python train.py --arch="mobilenet_v1" --model="masked image model" --dataset="crops of objects in photos (Visual Genome)" --train_examples=61751 --image_size=64 --crop_scale_min=0.7 --horizontal_flip=true --translate=0.06 --method="simmim" --mask_ratio=0.6 --loss="l1" --norm="batchnorm" --activation="relu" --channel_attention="se" --depths=[2, 3, 3] --kernel_size=5 --stem="deep" --widths=[96, 160, 288] --init="small_normal" --optimizer="adamw" --lr=0.0037 --beta1=0.8 --beta2=0.98 --eps=1e-10 --grad_clip=3.0 --ema_decay=0.999 --steps=34800 --batch_size=128 --epochs=72.1 --lr_schedule="cosine" --final_lr_fraction=0.05 --warmup_steps=6960 --weight_decay=0.04
Rows from block 3 of a small masked image model, named by matrix and row number. Each number is 128 + 24 x the weight over its row's rms, rounded and kept within 0 to 255. All counts start at 0. Numbers have three digits each. After the name is the row's rms in percent of the matrix's.
After each channel's rows are labels from the 100 images, of 14976, where the channel reaches its highest value: "colour at peak" is the nearest of a few named colours to the mean colour under the peak. Only what is clearly more common there than usual is listed. The data: crops of objects in photos (Visual Genome). In brackets: how many of the 100.
# conv: pointwise conv (model.blocks.3.conv.weight, 160x160x1x1), inputs 0-159

conv.113 097:136132123187131102120185113121100119108180113139122107126156121074138147146105079125149105097126145109134164129107137109112124157114138193161174122120157128143113098133119155155079157118097101138119110123124098105130141117128134113155156152176149119139115153162099131149095123142135119143120137090140108106139104116103115076142147144129095126106116108067121122129150126142166150136140089106145163113123129141127167158126155109135130142125075107128048152147137136160124131119163122
colour at peak: grey (69)

conv.69 087:154155111135100129146128118193117170131149096114148163090125110097079113103125105130138125140187199100131201120094173125179117132130137143152100163162115151121127117138113123111123136144136144129130124165139127118104149190127182102115143149091113135128124143132124129142154117120121122148104106120126134141133112138095104114089111087147109128110094110111105109098138145069109146212126133130119099136156104140115133108143139100147129136132150096155110147136136113142115129129122131
colour at peak: black (73)

conv.128 093:166118104155188131116138164113115094094145150136140142140140091145070137135120117178125085125116106155130050112158133097103114157149142155105146160118160168112119130141140096123115143139139124101128115166119121114138098130144120175118149135106096123138150129122103144062137104158144110085154162138103143107128143105118085117148137136093114131118149116189157123128148127159140105128174134181136140119100118118145101107135138158147108176146117123102125163128146096126160122147116144
colour at peak: black (70)

conv.124 099:138133119109127080126145103114103093081114133139154133071132202174151164123127137126125123140140122113140137109142170106117118078117113129099084104092123142160120138117148159117077121127156115116093136147135124113138171140120110134125145129153145139117071165141126087162198101106103115133136139113138084166156124152102113138157089177177147099129150137132117125118126139125123152159118134134128129143176092133112105097152135117153120174145121114136103073113123130117122116152119126
colour at peak: black (90)

conv.105 111:124134080101124080088115127137130141110136137148142116164132128137134132155087115135182161123139129111152127129121131122130120121114178087105134153141129175118101135137133134110135136131121137124097121138133151130143127090116146165164111131159094145138074119145147147127108063101148212113150105090119124138136121086092139149123119115154175106128161115106139132147142139139128120111129060117101133162101123127095125136157126160069125156070123119099086155135135106127110079112120131
colour at peak: black (44)

conv.156 113:067162134133164123124143101144164100139149158067109135132140131142124145095131113112141055110137141152145114118137087131118140131125088150153096077136101123115183127123130136136137109107155150138170124118117102140074138126129129113106106114110150113140118140095112098128178116130087146148130127157138134120104149119118147128164142130137132132137125117179122131127113108142106134151106107117133011159133131118162133138136098115118064106152132116142167152146126133126095146129121112
colour at peak: white (67)

conv.8 110:127149124094142151138064119131131094119075156162139125180142143145125123178120119099100133121124124106118135151132133122125125095137101141151166063133147130157170134125126117139128079128171125131113126122130150116110143131134114090097150111191103116133118131136120099214193150160083120147136118107131109119171110149111139149134126155145124123128144091141128132102120117117127143148123140140126078119134140114168104123128050117148134138125091079113144121137133113123158142092125131
colour at peak: black (36)

conv.77 084:083128132163133127150127136119160081127197141127107140115142108075201155163100104167132134140096128124146160121128107136103116094107089131120147102127136180127154173111118138151123129116158131203142123113126146108125153177114110127136120101133139143145109127145128131124145105147139148150153143127127111129119139114126156090131150143126149179142161110160155075116155089148131101129111130064113138111142127121100155142132108126132112112085149132171110121177125122113131139156169110
colour at peak: white (71)

conv.87 116:101089133124122112128174133110139147147170130114125113145158105128130081101129117131090088149141133130114134080105107137133126137101148162125134145112135165123074097141138125130126155131110133126162125120131138135146118110148131123189145086103138131167082132143118120089069083121156115130101139094117133125097159086106129092115114097066136090114142164132130095136123130130143120115115125109159175112111118138092118139107157149119143098063147143102145174131132059147123144147131159
colour at peak: white (29)

conv.16 109:147104117110104130107156138121116078092130094117159147114118154136148159158134117079137091117122115056107106143157133103081107129100138146132145112135127110153129135108126128129131141096114128122128106128091084114141116106127091180159148123134096060136130137126124090140118109124150120144139094129049081132094122164118121160105117148152134112139090143112133133170134144153118129127152136098098162144159135118127128100164165129130127162139165114170137102094104141125067116124134160
colour at peak: black (82)

conv.21 092:137115126142128114121107119146128117119133152144121115123080129080161151138114128137108075151145113138134117150107111122133160124148102137151174118036087137109099135121136152120063112119139151174118126123132106125115124127142132127116137080140149205133114195143160123125086146145135131139161139144137139116153126145131131122146138166129138130180150135145137107148197095155125132122092095145126125143157087135141115120155121150124116144119166144094147081108172104148159119148140133
colour at peak: white (83)

conv.85 088:148085115075169108154110141127122137126100156112110081131140104148119128096093111122133139143105168122146175115170141122076142123131131098107105119144070166145144139137139119112114135135133171117142173166147144137152100101153173136119115125121105102132129160071094081134137110116130097106160120163085142125097157124131107120156157137122175140137168114156147113085131137156116122124128116149175139144139135132139120136134099134138088168121133104102167193147149144123121162129123146
colour at peak: white (58)

conv.48 092:145116120140065126119158139116127126102125121141127128116114105121079106124119102120129122135148083124114110120136131127122112148131117153119118113127141133127127178140122120071125119120115100191120100141142131095101127067065097140132130129136129136123141131129126108106105126117128118135122105133133127129132133132098135164077119135129130068077081123095169092110178132051132131132158143125148126124131126114094098084163105140128125132135107114141090135128096134087126125126026150
colour at peak: black (92)

conv.125 105:144106109133081151122147150130080168098120096095153134165154133119134146106139080133121152133152130141130138158145130132124124163134046156110108140162160152152185105124146146130121159140122091128134117133127096127155117083139145154136161139128115130118147134136116098125124140162128119101100130039114141141102112111124108149105120148103152162109094146102126095084129120115124118167129131123191176123159155128122163153182156138139120120147111119105131136140148095161130139112101127
colour at peak: black (56)

conv.157 096:122142102120124105165149116125093155080137113131157122145125108137135115128112193137132101131109148133170126113139137128133138082140117119133070137129143123164111092116132110108098134119111121123126116152125129091119134117118138119160130133071153141185131107137143100109135072115171094130130106123110118112136068138106120141124123175144171092121167132122129026129137176135122132118126134112094151195143139117126127146164165113122143133126151125115174111129145105132136098123169147
colour at peak: grey (66)