python train.py --dataset="crops of objects in photos (Visual Genome)" --train_examples=61751 --image_size=64 --crop_scale_min=0.7 --method="simmim" --mask_ratio=0.6 --optimizer="adamw" --learning_rate=0.0037 --beta2=0.98 --eps=1e-10 --max_grad_norm=3.0 --max_steps=34800 --epochs=72.1 --lr_schedule="cosine" --warmup_steps=6960
Rows from block 5 of a small masked image model, named by matrix and row number. Each number is 128 + 32 x the weight over its row's rms, rounded and kept within 0 to 255. All counts start at 0. Numbers have three digits each. After the name is the row's rms in percent of the matrix's.
Before each channel's rows are labels from the 100 images, of 14976, where the channel reaches its highest value: "place" is the part of the image that holds the peak; "patch colour" is the nearest of a few named colours to the mean colour under the peak. Only what is clearly more common there than usual is listed. The data: crops of objects in photos (Visual Genome). In brackets: how many of the 100.
# conv: pointwise conv (model.blocks.5.conv.weight, 288x160x1x1), inputs 80-159

place: bottom right (35)
patch colour: grey (76)
conv.138 089:120151124145108120122130115165149111108102136055134126116132132123098113169123156141118136129108131163107075127118119126135137106141109123170106122247144127128131140185153127164152164156209120140139149114176207147128105153155118111120140111

place: top right (62)
patch colour: white (98)
conv.121 082:118113087095124140136107231135117118135144127090101210167081130106162137115119124085132132157136124112130138076145149157141128139120140109166136101155115147126183116140099122098153164092061139100101094126141181109143153140115124096159156106

place: bottom right (69)
patch colour: black (74)
conv.278 106:152136125092128149192124139107132120150136132128144140178157225140044255146114124113129087136154079162147133159011103152109144146153108168130161166125141107124136113130090130117120145131151080096100144169101059095139144132136172145132112170

place: top left (36); top right (32)
patch colour: white (57)
conv.126 083:157153136072129178113160111100154117141164126122155130088138129120105169138135127098113136099105109110226125182095148107165139130130066119150161255108068117121115099121165176113123082175074130124125120134199097079060137119085110133098105181

place: top right (56)
patch colour: white (96)
conv.129 083:061160116118140129095127106146090075130121125119164098116119093089146079135103151186115150130128172133182134102148156129108109132138088082059136152129198125083089109157130118127096125161187070115121138155163144128184141117126124125147114137

place: top left (34)
patch colour: black (83)
conv.118 108:150159198179187137160062112144155192070155130110136094180152201147052236175154136141133107141155099136144119175045106140151158116119106176139117183105208102137148041126126132076140160130145141105078134173101112075131096133147161114119110180

place: top right (78)
patch colour: white (99)
conv.139 102:005113104110114069124205130171082135153126128165111173130103164128155135175136140090124143110152136112095104147087164163143134163094098136174136089128087172140188131124144159106177170118123111140116115174160157137106156148152116115198128063

place: top left (47); top right (34)
patch colour: blue (45); cyan (40)
conv.197 098:255138135140150117135121058132141135115138132132140140142118100099146131120132131134130131136064136149135123097123114115128121131123164133103096147135160136139073156127129118124119110121150117113125102096135135137076113123164136139113142129

place: top right (71)
patch colour: white (97)
conv.62 095:093132061125192087117167158164098122149122142222157212089090113145143114215122125130138136136119143123096120171138140148137115132138155125105115118136144139093122147109173114117175117098162105146125050154089135131119129165138127142159145140

place: top right (38)
patch colour: white (56)
conv.22 086:112135096100187150092115101109118133135027123161090131158129155159159123181116111133085130153127147121119181144115101150107092148089115099134122134177090071156148100145128135121082118110102128139121078157131122107103142106101156179141142094

place: top left (38); bottom left (33)
patch colour: blue (55)
conv.279 097:144183149059161093155155097117097127117116147149111189152160076149129153115169150118126122160133140087108100120133083095063154122134118115187083093143168143099130127137116154097111066137173123122154125133147142130110088130123098150123182112

place: top right (48); top left (37)
patch colour: white (97)
conv.191 095:049103109084143128106142148158131131144167126161120197171128132182153104128128124127144158162170128149121139120130139129127129095141077127133079095137177139065148095153133154075125103107078135023116126137080096120108148149062114127231137127

place: top right (36)
patch colour: white (100)
conv.34 108:076136023134165155150190153156170130134149123177115136077125127151157072128124146089141198081179136129151154092158173141149117129147131107165103064133111143127120164104106134192121143141125169126138142117173179135163156174123064169158101121

place: top right (47)
patch colour: white (76)
conv.272 110:117131042092133105066255111157141111150095130153148125180110163173162073125105140079125137173142146083144123134042117142126124147105125125123086110129120110104107116104162135102127124128185116113129131205161137116126114163143110113176136088

place: top left (32)
patch colour: white (78)
conv.273 103:134160123129176065111141125131105127136141125164091133135139103121146144115131127084124121153133131095119144152140141127105107138130157119101148132130157085094133119134084144143067147059092085061125067123176128098090120120097126164131128122

place: top left (36)
patch colour: black (49)
conv.0 108:102145161130140157203144123142158085105144121091105137148112135141138150153129116136138136103142133163116120144152116096101142135155150095146162121085167107136095106026075034104151156122121108134144090088095163080110097148113114131124123167

place: top left (40)
patch colour: black (41)
conv.3 107:160156181115153123143152097114119146000146120029119158110132116087134127079152080152119116158104123139116080116200115117071116163156111123133078118106150121063116170116090124141206139147135131129138126106122136166122068120105099098148113122

place: bottom right (34)
patch colour: cyan (46)
conv.41 077:130101101114148159131146078180153164125164120153153150107138132127125124133109124100166141129178179158073131118108087189152142130105089111155158109141142138120060128173151136127137128141189131094128143174122157156087099162148133163126138144

place: top right (58)
patch colour: white (77)
conv.68 105:024194147106140078121130162154129108139141131185124138166137126199195111085223126111139158162117082111127149115112136118131110114123139163139157146119141138047130083146179143107086134146152156149083139164117124105103132145040142187179145127

place: top left (74)
patch colour: white (32)
conv.130 110:143080146111195103135129134145079117149120145141126157161138134139125124072206163147131101167129124124136149150124118124137137119119154124123038159123149120000126095112136145108091118087147137000101095145135113147118167123112147120155160190

place: top right (47)
patch colour: white (75)
conv.241 088:040129143148140145130128182120106150184118128112139158124113134115138131111130110108125128104167118111091129128129073138120055123078154121015163131123167120167255141100142130125146176114108029145127123129165122154147131117150130117153151106

place: top left (41)
patch colour: blue (45); black (34)
conv.161 088:087149134135139107151146144118147102085135152115097147116127123130124119153122141107089135132125120129125121133124156131101125142147102141144144124135116096145119135121111135125123123124104125125126103118115118139040076131122132113125162141

place: top right (32)
patch colour: white (40); pink (34)
conv.12 110:129116114104126131117136107104172122154104105141175113138071108057148123177161125074088103140138166037119114149126123113103121149092111088075125154156087132087101122080148129126136137142136111162129173101127140237145165109057171147127100094

place: top left (89)
patch colour: white (90)
conv.172 101:140102109113093087144255136111151172129140109150134157229104143158169164138128119100119103206144090151102131143008131090151111116171134146134115137119098110148113120109173136141125152119117162112119120127178064122164107137120124130118109109

place: top right (43)
patch colour: cyan (63); white (27)
conv.196 075:140133153127221094097142081132126123147160123165155110061150118131064152131137140058134112135124146126159160104108153122137152118139141083153092137154147134115058153137131109144149115146183131083137122127091144134117133122135115180154110145

place: top right (92)
patch colour: white (98)
conv.122 101:139130140024209044091154141150111146162132120172065209134109159155057210086139128085147137174100117106107112149104135133122123152108078116130141144126156121106125115115147172081231163132158125111116119130130143135099125146103097187198144117

place: top right (58)
patch colour: white (93)
conv.29 084:154146107106192095072151109144147084101117147180152150092094119143184095149126110255133113126113141120138168128158127135133115123130128113119106145119154130105107175124185093119153132150163107091123122132123139127174097145146105181165105141

place: top left (62)
patch colour: black (71)
conv.7 091:110126133148172145142111123114177121085234147129135132144148106126085131135117118107125138080141119131154132156114136107141118131157096206148145130106158054145133021130127090123125144124123089123121100105132149112057128155147154115137098166

place: top right (59)
patch colour: white (96)
conv.51 099:108123133152105149109082199141096128130135118127134162125113153104123108097139123097123126126133103150123141118172164132154118146133154120181103127097121139141222121085124122121161186110052129144133114117125070112081124127150134120123142126

place: top right (64)
patch colour: white (92)
conv.194 097:175130158148147159162119157144146118160170110255171145102121168150087148096112136132101108095120098120159174187138144121148127142150128168093146174129099148126120073104149120165076116166058101115122153098207110106137126121122115175078124141

place: bottom right (32)
patch colour: white (30)
conv.200 106:066160090063157126110139110147123145148138009165139136135112169114150141100007131134122128109188219093137138145122152134163151141126105115113136129121133123130198084072068148114144171096130135135096111168116132137111173128055120124111121094

place: top right (32)
patch colour: white (29)
conv.14 121:131198154011116132095121145117203000157079130127142130157113168146121147160134108078133130145011136072124115125123146142134135094108156122146124157186121123163116124056107166152021112149153142160119121113085098142124136130074138156134134085