config = dict(
    image_size=64,
    loss='l1',
    channel_attention='se',
    beta2=0.98,
    eps=1e-10,
    epochs=72.1,
)
Rows from block 2 of a small masked image model, named by matrix and row number. Each number is 128 + 32 x the weight over its row's rms, rounded and kept within 0 to 255. All counts start at 0. Numbers have three digits each.
After each channel's rows are labels from the 100 images, of 14976, where the channel reaches its highest value: "place" is the part of the image that holds the peak. Only what is clearly more common there than usual is listed. The data: crops of objects in photos (Visual Genome). In brackets: how many of the 100.
# conv: pointwise conv (model.blocks.2.conv.weight, 160x96x1x1), inputs 0-95

conv.157:089144102174140153106133110112116074157132088113165167187161138133089173109024115113104140135159149087097109137091140091135174125089119065129172144125104146119106129181150145141103114076112051149146176054147101124127076169117173100108128110134135103099114110145112130167074088150115170091
place: bottom right (41); top right (29)

conv.123:120148119082159171131128072122130125167158134133088134102086128119110134168138165108147084161142112079182154157127150109130143130116087119121112147205062123126145098183140129096117118128000116126136136138122121088172224102051105147105166145104137112071129121120132112165126128178129135102
place: top right (31)

conv.158:136109178142121125111167154140169116152140126101142168141096165086190129127142069131148098200108144160111093111115125155113136172159091182111102132136102112126052151168078135085113117119125099157107101164126182102177198184172155108134152136100138143117153138170184122171228137109140144164
place: middle right (39); bottom right (26)

conv.53:145081145147128108129031141131117103142108193125051144085139109131140075137128165136159114071171143120151141118126184106121117151154147129140143144152111132115139100068187079145170117155155138091066124137127111188122124156040153162141175178120111137130041114093075137105118103134145128129
place: top centre (33)

conv.73:103173129143120190140070122119143148130162127111076110096106109119137142168159105112116143216129102091116112137123109128116170130141078126112124133255092107090138134215168154107073100096068126097140103136124160144156162131077130135137163137098140135111128113121128131127147136145123133127
place: top right (47); bottom right (25)

conv.71:129126136148188107123107136136064111117130133127115081141101144114114098147136145127137107092162090127175153153122127125127109120121135134193134137176115117121103144255134126125255127120124128149108127157153131105137124112113127152122148139123135130255078104145140116145112143110144126155
place: bottom centre (35)

conv.92:146098169117081148086082099133117109153155123176161186129097132089127148159116052106153125140151113111113095138121119129105107126073130198130190133111031130120104064127128109175126155134128120131097072151146115045188114107166123092088062098114184104144141091123152155124139139146133108090
place: middle right (41)

conv.10:103137122169030107086133101178110136112112089109163120082147141195124104098092144114112067107171171099066187123087122096150057099167124126125159135125107119138076143161150073104169146127135114119113137152144133056129106152038114086124115116164116071105108140115134129091115168132141128125
place: top left (42)

conv.130:062133066096158154160205102155140153133112062110127184160170140206124200116106075096119154132157156126076164113144131149145130153104116118130136170058142141163134119161090096145160180155103124166101120112085143135102066161142110115115101109160115116105147156141046132111085116108141135131
place: top right (36)

conv.137:108124129072171139118116113160114151149108121125240155214171148146082141084099128081145136083111105115084183123154110106164149124102100093107162082087102139103130121140155040162136148106116126146100136133111164106103123157076096123094124092159104112101144108063088076146088115123165154112
place: bottom left (50); top left (32)

conv.151:132143085147116137123122156036124175007145124154132141154114063155106127130133145118122128145133143126102117010156157123034153146090138066126095109155122137120107154160164120131143098142082146188148149097151070127107104126114125121139073117168128121105147097148119140116120122127147162123
place: bottom right (25)

conv.97:153117208127128109107186154134128144147114116145130122163119139139098093168133084127160037123139117086110050104126147163104155124040118188148155137087114114125096099131115138147086106133115130151139041118106138125108097203167147085129029136153129104125142154128137110114135118068105137113
place: middle right (31)

conv.100:132103092060081134139182141072122168162075079129171174120127143140124188131124129114174080134138151160087107114136116072160111126081148127135129183131067167127137111177100119081045074124112128173143147124109113071116111122206130106121083135160152123111144172115104128176143114155087134094
place: middle right (45)

conv.77:089120119153123100137048112133132136109114133168054083097100115137158112102113149129112120087122119177124126125132167110110111099135145124113177125152165125124142130177181044125226174118134137126124159124143131158130125101043154223117151124132125149093031086128108133178137134133139133147
place: top centre (29)

conv.150:103139095121128092128167136074133153148112047073145201117133105157093107108119149106130137117088154123071109131140111086138083127094110122129171143045115166140113102184077084133145107168119128190127091128091125131102072180168105128071089108161105126139185113160061073130092136124139127120
place: bottom right (41)