config = dict(
    model='masked image model',
    dataset='crops of objects in photos (Visual Genome)',
    train_examples=61751,
    image_size=64,
    crop_scale_min=0.7,
    horizontal_flip=True,
    translate=0.06,
    method='simmim',
    mask_ratio=0.6,
    loss='l1',
    arch='mobilenet_v1',
    norm='batchnorm',
    hidden_act='relu',
    channel_attention='se',
    depths=[2, 3, 3],
    kernel_size=5,
    stem='deep',
    widths=[96, 160, 288],
    init='small_normal',
    optimizer='adamw',
    learning_rate=0.0037,
    beta1=0.8,
    beta2=0.98,
    eps=1e-10,
    max_grad_norm=3.0,
    ema_decay=0.999,
    max_steps=34800,
    batch_size=128,
    epochs=72.1,
    lr_schedule='cosine',
    final_lr_fraction=0.05,
    warmup_steps=6960,
    weight_decay=0.04,
)
Rows from block 4 of a small masked image model, named by matrix and row number. Each number is 128 + 32 x the weight over its row's rms, rounded and kept within 0 to 255. All counts start at 0. After the name is the row's rms in percent of the matrix's.
After each channel's rows are labels from the 100 images, of 14976, where the channel reaches its highest value: "colour at peak" is the nearest of a few named colours to the mean colour under the peak; "place" is the part of the image that holds the peak. Only what is clearly more common there than usual is listed. The data: crops of objects in photos (Visual Genome).
# conv: pointwise conv (model.blocks.4.conv.weight, 160x160x1x1), inputs 0-159

conv.20 114 [124 135 117 155 142 151  90  92  66 130 114 102  92 152 113  94 114 123  20 193 110 106  94 121 151 144 150  79 126 109 116 139 135 131 137 144  99 111 170  71 135 120 137 127 183 123 128 121 142 148 110 168 143 131  98 235 174  80  98  91  99 120  82 132 102 144 161 133 133 128  96 126 123 146 167 128 109 119 120 209 163  52 134 114 122 144 144 187 107 143 175 143  78 131 146 126 130 135 134 119 197 129 110  86 162  72  30 124 139 118 155 245 158 117 138 122 156 130 136 142  97 130 136 116 155  80 166 151 142 116  71 131 115  82 122 133 135 122  86 140 131 146 119 121  99 132  77  74 142  78 119 126 104 125 102 127 100  93 103 126]
colour at peak: white
place: top right

conv.87 112 [141 198 119 103 133  91 119 152 142 124 126 141 123 126 114  87  24 164 110 147  93 121 132 125  82 125 129 192 166 118 169 105  90 126  99 145 181 103 108 126 110  62 151 132 166 120  95 132  10 125 133 207 186 156 127 137 111 153 127 139 179 201 111 129 138 119  86  40 110 127 134 138 126 159 125 120 135 133 132 154 140 133 118 124 119 106 224  81 102 150 137 131 111 114 142 138 123 116 115 121 136 168 178 132 178 104 159 167 215 109 152 106 128 164 108 117 175  84 110 116  77 117 138 154 203 128 121 149 185 113 149 146 165 145 151 113 140 162 108 153  95 107  98 170 105 135 102 119 154 114 141 171 104 132 117 133 158 138 125 160]
colour at peak: white
place: top left; top right

conv.115 087 [140 134 148 149 115 141  92 107 129 131 119 141  44 105 105  93 120 162 133 126 135  89 118 154 112 110 125 135 111 139 121 120 139 113 130 173 136 131 143 119  65 168 101 110 123 120 115 134 161 122 116 139 191 109  70 137 108  98 100 142 145 159  44 116 109 128  99  97 134 129 129 134 201 165 144 127  60  91 108 193 129 127 129  30 128 168 178 129 153 126 148 137 108  25  92 124 144 101 130 174 125 155 133 116 148  95 130 101 148 140  86 116  93 125 113 101 133 137 129 148  66 133 138  98  99 114  92  90 119  79 127 129 157 168 183 155 160 226 141  60 100 133 153 140  47  94 125 115 182 158 140  91 159 209  92 143 165 122 146 146]
colour at peak: white
place: top left

conv.135 097 [154 141 143 112 119  94 129 137 111 156  83  95 141 128 116 201 146 119 152 121 125 102 150 136 232  94 118 111 123 123 163 130 224 110  99 139  98  66 142 165 101 118 101 145 141 228 119 126  95 154 162 158 127 137 157 128 102  73 147 153 159 138 119 102 174 151 134 145 120 169 134 100  81 126 131 125 188 133 149 126 136  83 144  97 128 147  62 106 124 176  45 130 130 108  75 105 152 129 146 113  93 151 196 125 113 146 155 105 103 151 112 103 142 172 175 195 151 131 118 166 171 116 117 157 125 128 124 141 126 115 163 115 151 225 136 139 152  96 114 101 180 135 144 132 199 120 137 109 172 121 120 123 146 117 149  83 132 200  71 152]
colour at peak: black
place: top left

conv.24 109 [185 114 184 131 126 112 126 142 182 204 132 148  90 130 142  81 159 127 111  99 128 123 113 178 126 127  96 128 125 109 134 142 104 118 193 149 140  96 147 147  56 105 153 139 157 113 149  98  93 153 144 252 175 127 156 150  98 125 135 106 105 166  46  98 109 136 135  92 119 147 153 142 187 133 164 136 132 124 107 160 115 167 126  90 157 184 169  90 112  84 120 119 105 108 145 136 145 140 139 135 153 151 135 190 127 157  21  85 189 138 190 114 106 173  99 104 193 162 109 163 145 124 130 155 173 136 166  84 162  71 141 121 112 142 145 129 152 152 136 105 109 136 151 126 117 102 142  80 164 133 125 160 158 164  75  90 124 124 144 153]
colour at peak: white
place: top left

conv.119 097 [123 147 180 111 145 116  97 135 112 180 255 122 122 140 113 105 111 143  75 118 147 103 141 124 100 103 141 141 134 139 166 120 123 132 141 137  91  92 134 118 134 173 170 133 104 123 106 118 159 136 120 168 116 129 131 112  82 113 119 124 106 137 111 131 128 114 109 114 100 102 140 133 138 149 255 122 120  87 129 133 118 122 149 109 127 131  83 137 122 155 160 114 122 129 110 138 107 124 122 141 128 146 130 122  63 115 136 134 152 111 165 129 114  98 126 116 133 121 134 145 157 130 127 143 176  83  79 128  72 110 155 129 125  88 152 149 132 109 126 122 129 140 137 106 153  76 200 106 118 133 163 119 146 139 125 104  90 177  96 138]
colour at peak: grey
place: bottom right

conv.111 105 [104 160 125  94 168  53 165 149 146 132 134 117 131 142 141 113  59 131 124 129 101  81 139 126 114 153  98 133 183 149 106 124  20 145 158  94 164 149 104 120 163 118 149 129 130 174 153 162 139 112 106 170 184 139 145  75 157 109  98 155 186 185 168 118  81 108  84  93 140 138 140 153 161 126 121 140  30  95 168 151 125  87 215 134 136 136 207 163 139 128 131 142 100 131 152  97  81 119  98  80 121  99 128 125 195 105 125  95 153 123 168 123 108 108 118 111 142 103 137 196  65 135 168  96 147 152 127 147 196 122 130 147  98  90 111 120 122 145 105 131  96 147  97 133 102  88 154 106 148 130 113 187 115 134 133 128 183 142 162 173]
colour at peak: white
place: top left; bottom left

conv.28 100 [110 120 170 218 130 109 151 123 157  70 163 119 150 118  89 100 173 116 103 104 112 109  99 105  49 126 109 137  68 115 133 139  90 153 205 116 124 173 136 162 122 113 163 133 141 139 132 152 164 108  48 151 132 139 140  95 112 148 118 113 179 184 156 142 148 139  90  60 135 127 145 165 132 186 167 139  28 100 155 118 117 113 107 145 124 136 144 102 167 121 131 143 117 160 167 134 104  96 132 147 128 142 187 124  64 174 147 162 118 149 111 128 126 120 119  93 147 155 148 133  22  89 126 140 130 107 126 104 131  95 160 136 163 114  99 103 105 120 126 133  16 138  93  95 127 131  40 147 157 118 146 128 142 113 157 132  86 115 154 119]
colour at peak: white
place: top right; bottom right