python train.py --horizontal_flip=true --norm="batchnorm" --init="small_normal" --ema_decay=0.999
Rows from block 2 of a small masked image model, named by matrix and row number. Each number is 128 + 24 x the weight over its row's rms, rounded and kept within 0 to 255. All counts start at 0. Numbers have three digits each.
After each channel's rows are labels from the 100 images, of 14976, where the channel reaches its highest value: "patch colour" is the nearest of a few named colours to the mean colour under the peak. Only what is clearly more common there than usual is listed. The data: crops of objects in photos (Visual Genome). In brackets: how many of the 100.
# conv: pointwise conv (model.blocks.2.conv.weight, 160x96x1x1), inputs 0-95

conv.140:147162153143141095123050133107118143116104119140104103098110117134130092121116176140133123050187077124149109113131117126125140106142133149142144125126125131143151171105153114118125130131140124108120135135117123138139118118089064118140127132105130108125110055116123129127124168097131121168
patch colour: grey (68)

conv.40:135116140127118135129098133110127189109071112123169137119145114169084155108111118086119127097096146132091152110161126118092142108123134121131127152124175123125148141125139080151145115091125142158151145147089097126124073158132104107087110136117130128123135145145128077147063136140121128151
patch colour: grey (86)

conv.18:134165153144143143147132131176139122143113131125129107126147118143118091153126214147152143056182122136157156127130120169111146122172124088113121132116139081151138155103097127116125130122121119117101147171124090133147132111097075147129148144130162101137118101097142121105121112110138139146
patch colour: white (35)

conv.109:127130137154180153128123139162121112160132112087153117141157172184157122111126126114135113127104148073128115124112124134153149121107132131129134096070108119130104136147138090142144160133181120113115135148068151071112095143114140125066131145154121132156119138144122125105117165104100150118
patch colour: white (97)

conv.14:166109147169222130140125124158147151139128135117115117098136133164141088100139137117153116114145084108145124114156127163131155128111114136136140123131105135174156152157144087112115136107145130128108141112088136084142113146076078128108160180125118127112141145157129130154145170125120116135
patch colour: white (90)

conv.107:114129127126138103128168145090142116163087076096116142110100121129133148164113135045132126191113126121141107137117124142135162155130122082133116131139161151151115148155093083128137117150128123175102113119091114113184106091117095120078141107127141128122139114142133137130125127115131098134
patch colour: grey (78)

conv.3:115113081132138136150117087157115132136110127111157131129142128161097137138126091120148162120143148089140070137122143154151123116095123073123121120108112123137131145143118086147106144110160139120094151094056150131139083163128114103110136122206114099117134119138136127100118154084111134146
patch colour: white (100)

conv.67:100108139126130164145114128186131150159140147151147173136124140098126166113143116148130139138093114143126149255120123126099133096114097089112148096126137119134122123130125109154138137131192134138117137151140106134133115143131123138122105139127141121136126120129110170104121121124110116131
patch colour: white (90)

conv.72:112118108093140118126119131147130131144111094118160139150126128121046130113147091117122142080086135117090131157122121102109137118120127095121130178094156101116123118138096137123139105116201134109111132103079089140131097132148134116098112130112126135130124121153092166105074134117078121115
patch colour: white (99)

conv.9:202093121176173112163076154145154173117153154142156158138115116168097165123157146154139124100115132100107120117146120113153111142115176139123110140126121126137193134172113127156117126096154152129121130159103136117139112095156146110116138151113116128136127174130115130109141153119143137124
patch colour: white (56)

conv.30:173139129144133129185092135136122144124123132132120107123116108135140026129132201151154114167140145130133116125121118117113115128137124113127161122122181120146158123105166128104137179139141116117133132138135117174143143110133102152211149142109107152132109107119139111136117148138126133125
patch colour: white (42); pink (26)

conv.24:116169116085119158121160072128117088147096094104152139167135123159124128140100104110134104133128105098125156116115100154139142149098080115082144094096123146140074111161138101103141144120115101160134169100091148098108099138126114156137077131128128120118136132125093123111106097110148124141
patch colour: grey (100)

conv.0:133145144145140154145123157169116112118140163096145103087135154133140118132132164131162116133164098066182111139123082167140144118121073147144134117153067138102119115164132106139133122097166139113144140145095144114152161136131109125122181142085138111102118131126155145159145157117113145131
patch colour: white (98)

conv.5:119125153131161137168117131154120114138111098104160089135151162176144131146132126114164124129149134063114172118129101173133140126120086159129136126136101136151120181148110070132106133113175125123125125140094138125144107154135067114107150118127134185131141146124153112098121139129088096129
patch colour: white (87)

conv.142:118130152136126160129145137160148159126110133098136128099134161171148120131143147101143115113121121076122137137141096136117122147147080188127136125118138162188135126187147084140139069095160145130112122119113140108160112130138073134085128135120118140136153150158084120132114173125097128125
patch colour: white (100)

conv.84:183136150143150134172157146164103116146135133091158088119152157167152139148151154115152109151138141093120120131149086175136116105150117152133118096162125130142123122172123098139115111086152131117145115159110142112160130160142058117114177147099121160152137137127168125146139140123101123123
patch colour: white (88)

conv.148:131101150136143132149139146116126127118170159132099143127100049111113120139152146129100107098127126143111103083132172132095138097106162106120104135118138015086131138146120132147107119121137125123133117112150113114110140078117155130125126148162146132100138122156120128160139150153139148120
patch colour: black (87)

conv.87:135110141134122172137181081130149177123122118100147158160122115119074157132156132107163098099128129088091109122116079116107137128075141146142140152082138123133139117143130114164113136129139144125141085082112127125144114106173157091141126133130125136125123148119144137126131201128163144140
patch colour: white (51)